{
  "model": "audio embedding model",
  "dataset": "read English sentences (LibriTTS-R)",
  "train_examples": 15625,
  "n_mels": 80,
  "hop_length": 160,
  "input": "log_mel",
  "spec_augment": true,
  "win_length": 512,
  "targets": ["voice"],
  "num_classes": 2,
  "embedding_dim": 64,
  "arch": "transformer",
  "norm": "rmsnorm",
  "norm_position": "pre",
  "activation": "gelu",
  "mlp_ratio": 6,
  "head_dim": 32,
  "fused_qkv": true,
  "bias": "all",
  "qk_norm": false,
  "layer_scale_init": 0.01,
  "parallel_block": false,
  "inner_norm": false,
  "drop_path": 0.05,
  "subsampling": 4,
  "layers": 8,
  "width": 256,
  "positions": "learned",
  "pooling": "class_token",
  "am_softmax_margin": 0.1,
  "am_softmax_scale": 30,
  "init": "trunc_normal_002",
  "residual_init": "zero_last",
  "optimizer": "adamw",
  "lr": 0.002,
  "beta1": 0.8,
  "beta2": 0.999,
  "eps": 1e-06,
  "steps": 18300,
  "batch_size": 128,
  "epochs": 149.9,
  "lr_schedule": "cosine_restarts",
  "final_lr_fraction": 0.01,
  "warmup_steps": 360,
  "weight_decay": 0.03
}
Rows from block 5 of a small audio embedding model, named by matrix and row number. Rows with one number belong to one neuron. Each number is 128 + 24 x the weight over its row's rms, rounded and kept within 0 to 255. All counts start at 0. Numbers have three digits each. After the name is the row's rms in percent of the matrix's.
After each neuron's rows are labels from the 100 clips, of 14976, where the neuron reaches its highest value: "loudest band" is the band of the loudest frequency at the time of the peak. Only what is clearly more common there than usual is listed. The data: read English sentences (LibriTTS-R). In brackets: how many of the 100.
# fc1: MLP up (model.blocks.5.mlp.fc1.weight, 1536x256), inputs 128-191
# fc2: MLP down (model.blocks.5.mlp.fc2.weight, 256x1536, transposed), outputs 128-191

fc1.423 116:112151144149152133079060099109115096149140100154109129119103126117092116120114166162133111126080122132115123128120125180122112162098155094136118082105154118137093127143129177117152132117149145
fc2.423 105:205124112073118130133132113110137108124117107107153123135113117144131114120167097099145146104127120148154136135159121165135125145066134117165154141163132109143123167211137137126121125106132123
loudest band: 2000 to 4000 Hz (39); 4000 to 8000 Hz (36)

fc1.433 160:123094107129141084171130144148109114145108132144135139114135158083109166152141182128153132153181150159118117130083143119150119127111126109113145115131122106150125142154150125160138153126142101
fc2.433 162:127093123154133173126160132122101090116135131129122181162133139112136126113135143140133119119147151110152115174113128179121121144146064125114133140196094204125143145168166104125113127161151103
loudest band: 4000 to 8000 Hz (52)

fc1.367 175:147105080122106061141135150118118131113091157136135152096116127098118135170149169111145098133119142159110143109128153132132118109102101122120102118141129110118113142129162088118118094099162088
fc2.367 195:100095122191139208156105146136115128133102127146093118125171140170145122113136135151112094106177125138129134151106131147144136121120095131151139122205123194159138133103125114133099138118105136
loudest band: 4000 to 8000 Hz (69)

fc1.623 122:145150086136102108133066139089139102106135093145146142124099150096171083089126178149154108094130123155182134117076123142124111128088122133113118135100110121128115145105138095107102153142175090
fc2.623 124:106068143114096181138131144068121058129154157128131132121125123113148138109133113150145096116133121170122126121139140125127123122140123116142128143131130168100135129121156186120111124141142147
loudest band: 2000 to 4000 Hz (34); 4000 to 8000 Hz (26)

fc1.61 163:094179149144129100139171130162087122112092126153103137115100127160084133150074160167128118134138132167109126113073132099060101124160158097116104158128131157146145133136120096131090138123162138
fc2.61 173:121104121094132119154123127067138164161111140125064163116118159124112136137149131116159152176117145133131113188089140110143137120135137110094117120086101123159141121193094120129160114115134159
loudest band: 250 to 500 Hz (67)

fc1.409 160:127109067143140099137118136131118123094108122166105122121108145082109113158127199121162126107153130151136130120078141137128116113091104127095157081127148121119115132111151123137131100100143098
fc2.409 170:120052123158115156115160159137103143106130159127101173146125142127137119103133108141115138120132141110146111161112120185141130113154075127139122140189111191145120131146119123135092108142116083
loudest band: 2000 to 4000 Hz (56); 4000 to 8000 Hz (39)

fc1.416 167:096205136139120132132163141184104148123116141154095122107132135166074108156068158136142114131132145152116135110084137096064110123152155090133124146162130131118150151110105117087112139127144153
fc2.416 166:148097127063137127138129092134127176139143142117124134143130128153122117140145114107126141167111143096120134167097129108157134136111083115071125118086148073149145115200151131127147100109134135
loudest band: 250 to 500 Hz (62)

fc1.615 140:134103090157122149100096122131101134101114180165113160126098159105144135147112208097163135138111125179140133104124119161106114147135149153107146099088145118133119154150129128134155106128147101
fc2.615 166:130101131120098148120163134134162115108122145146122149177128141101101107117091098091141113100126121129153137166137120194114126128084109123148106148162118182102146127087124170131132116123148084
loudest band: 2000 to 4000 Hz (78)

fc1.477 172:130109104129117089128126137117114128146110172121140170090118132112109145150124141113129102118119151159089138102145165102138112123103113131133129129129119110123110131116167066144131106118153086
fc2.477 165:092133116172130211162150122120139110125106133147107103133144122149124135117127143148123118100155126147122118136106140142131122127130060121185142136213121221136115119093113128130121124139124131
loudest band: 4000 to 8000 Hz (48)

fc1.355 120:121117135112111075121116123086118135112088160136146097129109096111158152087141155155101150146122136114159099142130125100114127125135107109078105132109119121157128116144123107121102116118145122
fc2.355 128:146139109178108153108132152137111159110123139123069118138136074144120143124125156144140106122128135143090143094100131079144130143111143155203102116193130181145127120153145100139095139134128157
loudest band: 250 to 500 Hz (43)

fc1.163 163:127111157091119119092188152090104104116138129083161128131110094110109152120156083167113125135135131083114117138118131132130125121139117136116108113144114136115123080137126132160143154124112126
fc2.163 160:143138124160140071138153192163113147103137117122128146108146091129120097119086101149136140133133151137099125123123133152117135128136123144130124109161100125127113117077100132132137131139143122
loudest band: 250 to 500 Hz (34); 500 to 1000 Hz (31)

fc1.764 136:128090122105193071129147103097117106125097140126156135134114119116101166165124158149075128139117129132071093141129133156107148119104135108108161118121089096151128118150141095108127142144111123
fc2.764 165:120097128203116110144147158181115138111155138106089130121136104189125102154119141101136131096113150145119121121109125084137136129059085146190119108210118147122115120107149111127122140125105155
loudest band: 250 to 500 Hz (30)

fc1.168 102:104113129133109126097109107113104084141132147147127149125107156148131123101103158097160130092096116078098108128146139151118131160115135139099098127120154105154146130082128090119106114130144103
fc2.168 075:075163123199153134131091175088116090135142118125141130119122111157136161124124212157108170161135114130135144104128126117129130128103124117165113121081129053099122134101132137123115134143130115
loudest band: 4000 to 8000 Hz (46)

fc1.560 169:147205106107143097079136140155128119120127075151132148148137135147091126134158132159118117152117138090173154147114140141120122165125128111136151085129155141105075165122114143170147128091127143
fc2.560 191:142115136162114133100142166125091101116127143132092125125113103130136061114111117123132141120119185123126133156157150132128127130138157123140113150148107076168121088161092157129087108115097103
loudest band: 250 to 500 Hz (29)