{"n_mels": 80, "num_classes": 2, "mlp_ratio": 6, "bias": "all", "residual_init": "zero_last", "optimizer": "adamw", "beta1": 0.8, "final_lr_fraction": 0.01}
Rows from block 4 of a small audio embedding model, named by matrix and row number. Rows with one number belong to one neuron. Each number is 128 + 32 x the weight over its row's rms, rounded and kept within 0 to 255. All counts start at 0. Numbers have three digits each.
After each neuron's rows are labels from the 100 clips, of 14976, where the neuron reaches its highest value: "responds to" is what is common among them. Only what is clearly more common there than usual is listed. The data: read English sentences (LibriTTS-R).
# fc1: MLP up (model.blocks.4.mlp.fc1.weight, 1536x256), inputs 86-171
# fc2: MLP down (model.blocks.4.mlp.fc2.weight, 256x1536, transposed), outputs 86-171

fc1.79:149152104115128069144124130116090138135146127114076150090104017090177079112122098157078182165125145125118126102159089147124111116125132113028098090129106132124157128175134131081158095099139117119060130100081066139096130113151167125117103110166135071108122133
fc2.79:120070149115142170098087109182157121117077115167154112100118117115081140117098209078126100190101107126150147130150106085114066129151153171185157128143124105135137131057126123135173107171082124106110215106068148119070132088114093153129124119146142187124121134
responds to: voice: male

fc1.397:119135107084101101105161171122077187131172065137049112151186130050151126136157053135157134074158119095070106120122069129093150112100129136090086119097076097111121187125169144151202097092174143137138137074184060156108115092130167120117076116127112084140110074
fc2.397:100169129115111174153127120107107135101197139150192120127170107109145147138126123125114110119170083107078076144172140115086064165144120106121139153124122132131147166134079104129123217136157085109139095133166088119151123128151167127139079073110072118138122143
responds to: voice: female

fc1.684:116146145120169185081157163107185106165043163112133103134165097108125152135091204111140158098106155142149126131163138063102159105073189152161108184144085096161151114151129132169085204104147175150156095149111110113096147154109157073066152142123127132109130128
fc2.684:116102137161130099138093177100227130137155198118152134129122158182096134106098184141134104185153092111162082188114143119127166128123137110179136173108082116113148102080095117113131000140112136132137140119128129058096123096095122126145063148116126079117101146
responds to: voice: male

fc1.19:173150122160115159108097179141106134090094156117161108105073133076150152081145137174093173146138165148132159166097133134091125149147154079107055065081111123091096134110133152063101058072163146176055139177125116130175164128130126149126142100132117073154139167
fc2.19:172175103138100159012168136120166130101187146126110089063102143114169059111140153138122138138064137128140097125107095107144125128151123197144152082120055107140150174200155159100137124174150121125134110135219173133145107056151178167114163195183104106144153162
responds to: voice: male

fc1.396:105123138116169125113119129140130160144081112124226080143179150125170126120055125081171145107083100182153113151113139113121094110137129134181125151114146122163137117147104130104154152127102149197139110200121189150092105145104144141082129169114176179146159104
fc2.396:119140170121149161161199097127100139113168130094152166066213084168116138130145096133111127107079097119136103174158127184150167066123126125138139135149183152128051085120101134180163195093114088140118174105095015099162126168093109119131116120156128167128142099
responds to: voice: male

fc1.499:087145101054101082092111161108053160100114076113069072146156106104156119080124041105142118073141102094076106116132052145072138095098131123094079109124128107120143152112175133173163061074144105118112119080193096150132105078122138090111076122138113092166106114
fc2.499:114165119109157147144124122111088099131235147104128127092141088102172126119119107120116109129198083131080059167154141119086070128141106148150143136111112129133125129146088141127144226097134107130136102151112177130166171161139146121126115064080085021118130180
responds to: voice: female

fc1.691:136104156116159160120090162143191089126102141125135065095065114069111143129094134104172112131103145140129142137122157131090137072105114145160145136093117076175076072141107107158135190143110135139093127168120196129174121159103050121056134118103133148158135111
fc2.691:138112127103125145101170148120131163095122187255070125148122153119147153104142138104141143134160113151082076209132119086141180126108116051131106135127109114124124086164169081119100088138164169097117130095115081143168104134133140121121136106146208187140115096
responds to: voice: male

fc1.704:111149095087115073144103170091104176124138065156042125153121138073119098120123044052184124124153103097075117121143070118061135094127126101098097089107110113134116167130143156150164054077148135098133150058162094114124048090130116118119136149094107130126094077
fc2.704:122109122126134119184141138123087138095197137121184114083165122091128119122134155117129106136181118120083100156142153165176065201145127130100152148137124149136120149164162146138125176080118117123146076092169081162099177125124160066134110109151044093154124149
responds to: voice: female

fc1.726:096146067092125085134120123181076047110137116102103105093139130138124114160107067064086153125102114097077097139153077116122128137133151115094128105167119052126113139122148122133126110058120141133143112091099102108095085101121076094137080156159082113106120121
fc2.726:135150131121100193021137099116138096073120146074170091203127119102136114108047116130124138143154145143111112084114145112128053060115113143148110131151131134150167127046125128086142121136172077140118171104120172109163157105067088153121110140075147110123127227
responds to: voice: female

fc1.540:119100118103176141147126167153064136166129069134136112107080131087100091148104085110099130098123112096123104159154077116091162134111134131152048095083113128104171085088178132182150092096108146127124135057064109100136137110087088107135121097083085066161130123
fc2.540:121112106200129162107092141103141124158127069099152122109107193130122139120109149115127119085151152139133126121111129120129162187131112160183143122095073155073117120090154106192098062132180192138055074096090052144117137191174150109122131117120137138147128102
responds to: voice: female

fc1.665:119150126169142090127095175073092164110068183152133082129131172095166160069070173126127177087107113200148149140112122126081155103119124173162129097030109158112118109098117166020096097106143136150093126146181139119167163128088184132119065129086084151115121182
fc2.665:124143129131168165094123147110137132112065112090154118081131077097138088112104125177122135135101115148122099184105123123126163098129102181195135132192143117141153124181097153118162115178110104136202225127155141119108150128188108140132127065141049120163126157
responds to: voice: male

fc1.96:139107110052126078098149163083084168138125018134029090164188137096127119119126066122141100131165150099084094142113085128086147079127136117101114107104135126109115169149182150176165072077148097126113096090177090144126090063130183129132104126126113085169101089
fc2.96:100122129070118151140133132099124121105224135107146108159159116119138140126105123109123106140187091132104115160182147127116065130151127121099149158106113123138146139115048116133120201107142059146145071118180149053140188131130135123130074080124051075131141215
responds to: voice: female

fc1.106:102138092119105073064106143174053090132149098117081100126125091101130088146099076111110104150142126058086105124159112082092121076083136171109074110114099075143083130138151093128130065105128149088135148071080096103118137097130120128064123118159097113112126130
fc2.106:116089138128144162148123132114171093108122098123202078176121141106075146141095198146119111140161132121116153111133084084107103132157110156158070118113132079139157125136174139149111061141156178125084149121144200104116103169118087123127126082106160108103142172
responds to: voice: female

fc1.338:136120151172087088129084114103077123070070198127138092119092128115151112073090196127131191116130150117111119135082088130061113121136140109103121119092129132092088103102165139055088091116120093129107118129112100144156132090134102132140079077081110086116121157
fc2.338:135120138118097142102168132203120129124084094185130104140112188120089130113092174143143144134144136146134086155094118088140142131136148192105114112160106087126096109115175118169100130135138072177155141101136196052095164090156109120124091128200147011145117169
responds to: voice: male

fc1.272:103138116182110064100110134091113153128136122134000134149126094142163102111119120152102106101102165102132104088171156199080091136162105162077141105180134133072131106133129179077155074131137117121104085099102126138083164102130130167145091101169157083158103131
fc2.272:133042111128110107116083118133166162097102129128139093055078153089125100137088180066109141204110160121145162128170117139127051139129122125195139128106112126117151173115083130107151136168111173086159200135065146143041177095134085105123131109138069171140112141
responds to: voice: female