python train.py --model="audio embedding model" --train_examples=15625 --spec_augment=true --win_length=512 --hidden_act="gelu" --bias="all" --qk_norm=false --parallel_block=false --inner_norm=false --subsampling=4 --positions="learned" --init="trunc_normal_002" --batch_size=128 --lr_schedule="cosine_restarts"
Rows from block 5 of a small audio embedding model, named by matrix and row number. Rows with one number belong to one neuron. Each number is 500 + 25 x the weight over its row's rms, rounded and kept within 0 to 999. All counts start at 0. Numbers have three digits each.
After each neuron's rows are labels from the 100 clips, of 14976, where the neuron reaches its highest value: "loudest" is the band of the loudest frequency at the time of the peak. Only what is clearly more common there than usual is listed. The data: read English sentences (LibriTTS-R). In brackets: how many of the 100, against the usual share in percent.
# fc1: MLP up (model.blocks.5.mlp.fc1.weight, 1536x256), inputs 64-127
# fc2: MLP down (model.blocks.5.mlp.fc2.weight, 256x1536, transposed), outputs 64-127

fc1.248:480541451506514505523475500508504520513487507507519472498475501501507533494486487523496502474446493523535505484507470507508513511502486536532487503486499480506505486513549474519540455519488469
fc2.248:498492509517524507560554507512526530489500513496489548495457549543471478496532459502474492507463522501444536508541488486523485547481517511509499481524483499510515491526505521487502479515472477
loudest: 500 to 1000 Hz (30 vs 7)

fc1.423:483509532506475475497514502518471514471496476485490479486513471477460503507535482476513488513495513512476452497524480465510566509491527477471517487460523507465461512458451487514525509494470494
fc2.423:490498515473495531517449482462502560468473497503498447478447463489534507481520510541490500501486508491502541493519525530496487520481482501534513486476472493526485494493500516477510501421448509
loudest: 2000 to 4000 Hz (39 vs 2.2); 4000 to 8000 Hz (36 vs 5.1)

fc1.616:458537488475530515505482474528511467474467488537528509495513473466523494504517484525510521519443450519498493493510489478532470483520531487456449482504472512473494502448451493478491495500475489
fc2.616:487497475500484495566432509496507515493492498502507507506497511481484512508511500495487509547498461491483516488495523512472475528505522408532490457488501484554505527501514502501546523516500508
loudest: 250 to 500 Hz (46 vs 12.1)

fc1.221:515478511489508536463466475495455533470542473490472490509484562469503484485466527463509500507509461566501461443460513509476560490515526486522490470528501484507506457508492460490483478494516525
fc2.221:507489509476495490499506513473491480516486497501507521498497530537509512493484508537501522487504499509540545475570504515517521467518510497494465517482483511529480502484516493491492490491502541
loudest: 4000 to 8000 Hz (47 vs 5.1)

fc1.409:514462468502507520480528505542500507498536447487478477479519556464495470490491531483522547518494483583491445484532546503474505506524505501506490503487513495537504449486496478492493493502506484
fc2.409:511505550506528455465454491498515495464511485512489497508496571499525489465480487496509493507506496493529519477596502508472475468508484561486501522501490497513495500489487486499555497504499521
loudest: 2000 to 4000 Hz (56 vs 2.2); 4000 to 8000 Hz (39 vs 5.1)

fc1.390:505476512502540497498472460474514489503480525522505500543480453499548527534516486525478528537461513501433471481501465498488532446475509513519487514500502516458490514507508487554479486490495514
fc2.390:519500526545514487447556495487499533495503498481509512517510576491482510514502490483498491526464516515483512516511499510446472498472492455464481511503509512505520503521503500462496496524486517
loudest: 500 to 1000 Hz (45 vs 7); 250 to 500 Hz (32 vs 12.1)

fc1.266:490507481515497543503511493496536500570472535472552521505483485533507485521491463521465502464470550522558460529510474493492468463494500502458473490483503557508486544526525452491520463508500493
fc2.266:506490474492416503499479485495538510498496549467505538514518521521489480476521536461471492500501544505504523450498485471486490519516526536467533557499496507496507536506479499517513515525477442
loudest: 500 to 1000 Hz (25 vs 7)

fc1.507:511490491459474525522485502488503486477508441490485490473462475481501463479464491501465505508491485496471475512481555471505492455500452448474505458521458468525463491483462461479500483472467482
fc2.507:471486498505475501537491464478479444469504459452495505483497526494459527509520476509480501531502522528515465501500498488476522494477491491505500514485512497518513536537481545543450466476554521
loudest: 250 to 500 Hz (36 vs 12.1)

fc1.138:450489530481474508479499531519481495521533525518507505497455511495471479492451475502496483491466459483508527446537437487518484532481508512490496485481491500504483522480492508525493479534491538
fc2.138:514503483473470483450467507443507490511504517507504467485498473483513498521509491496505497497486493470550538492483515526442483475482503457473488516509469505521499449510488483505542474470498533
loudest: 250 to 500 Hz (41 vs 12.1)

fc1.693:519490478484498521512461510474454456461476492510455456500499472481507508501489474496455480512478516483484487459481500476496499481464480514488480519507460446500476518493516484503463465485458500
fc2.693:555486465505486475495462520548535513505515525493509450535513478538490505484453513448502498507504553540490467521469500507512528526506468494499516475523485503505511467472481550511508528520505532
loudest: 250 to 500 Hz (34 vs 12.1)

fc1.426:492475502514501545493468488504478542479541481492483477495510561474526466501498545481513515507514465562531462472477539507510555501532540475499497482536518485534520473508511462471473488512512509
fc2.426:506478540487490507482488519514501490490479481489495494538486484512493528477474520548500486498502525493525515493537494529507536495488485507498494523492489506579503495486532503504515491504495518
loudest: 4000 to 8000 Hz (92 vs 5.1)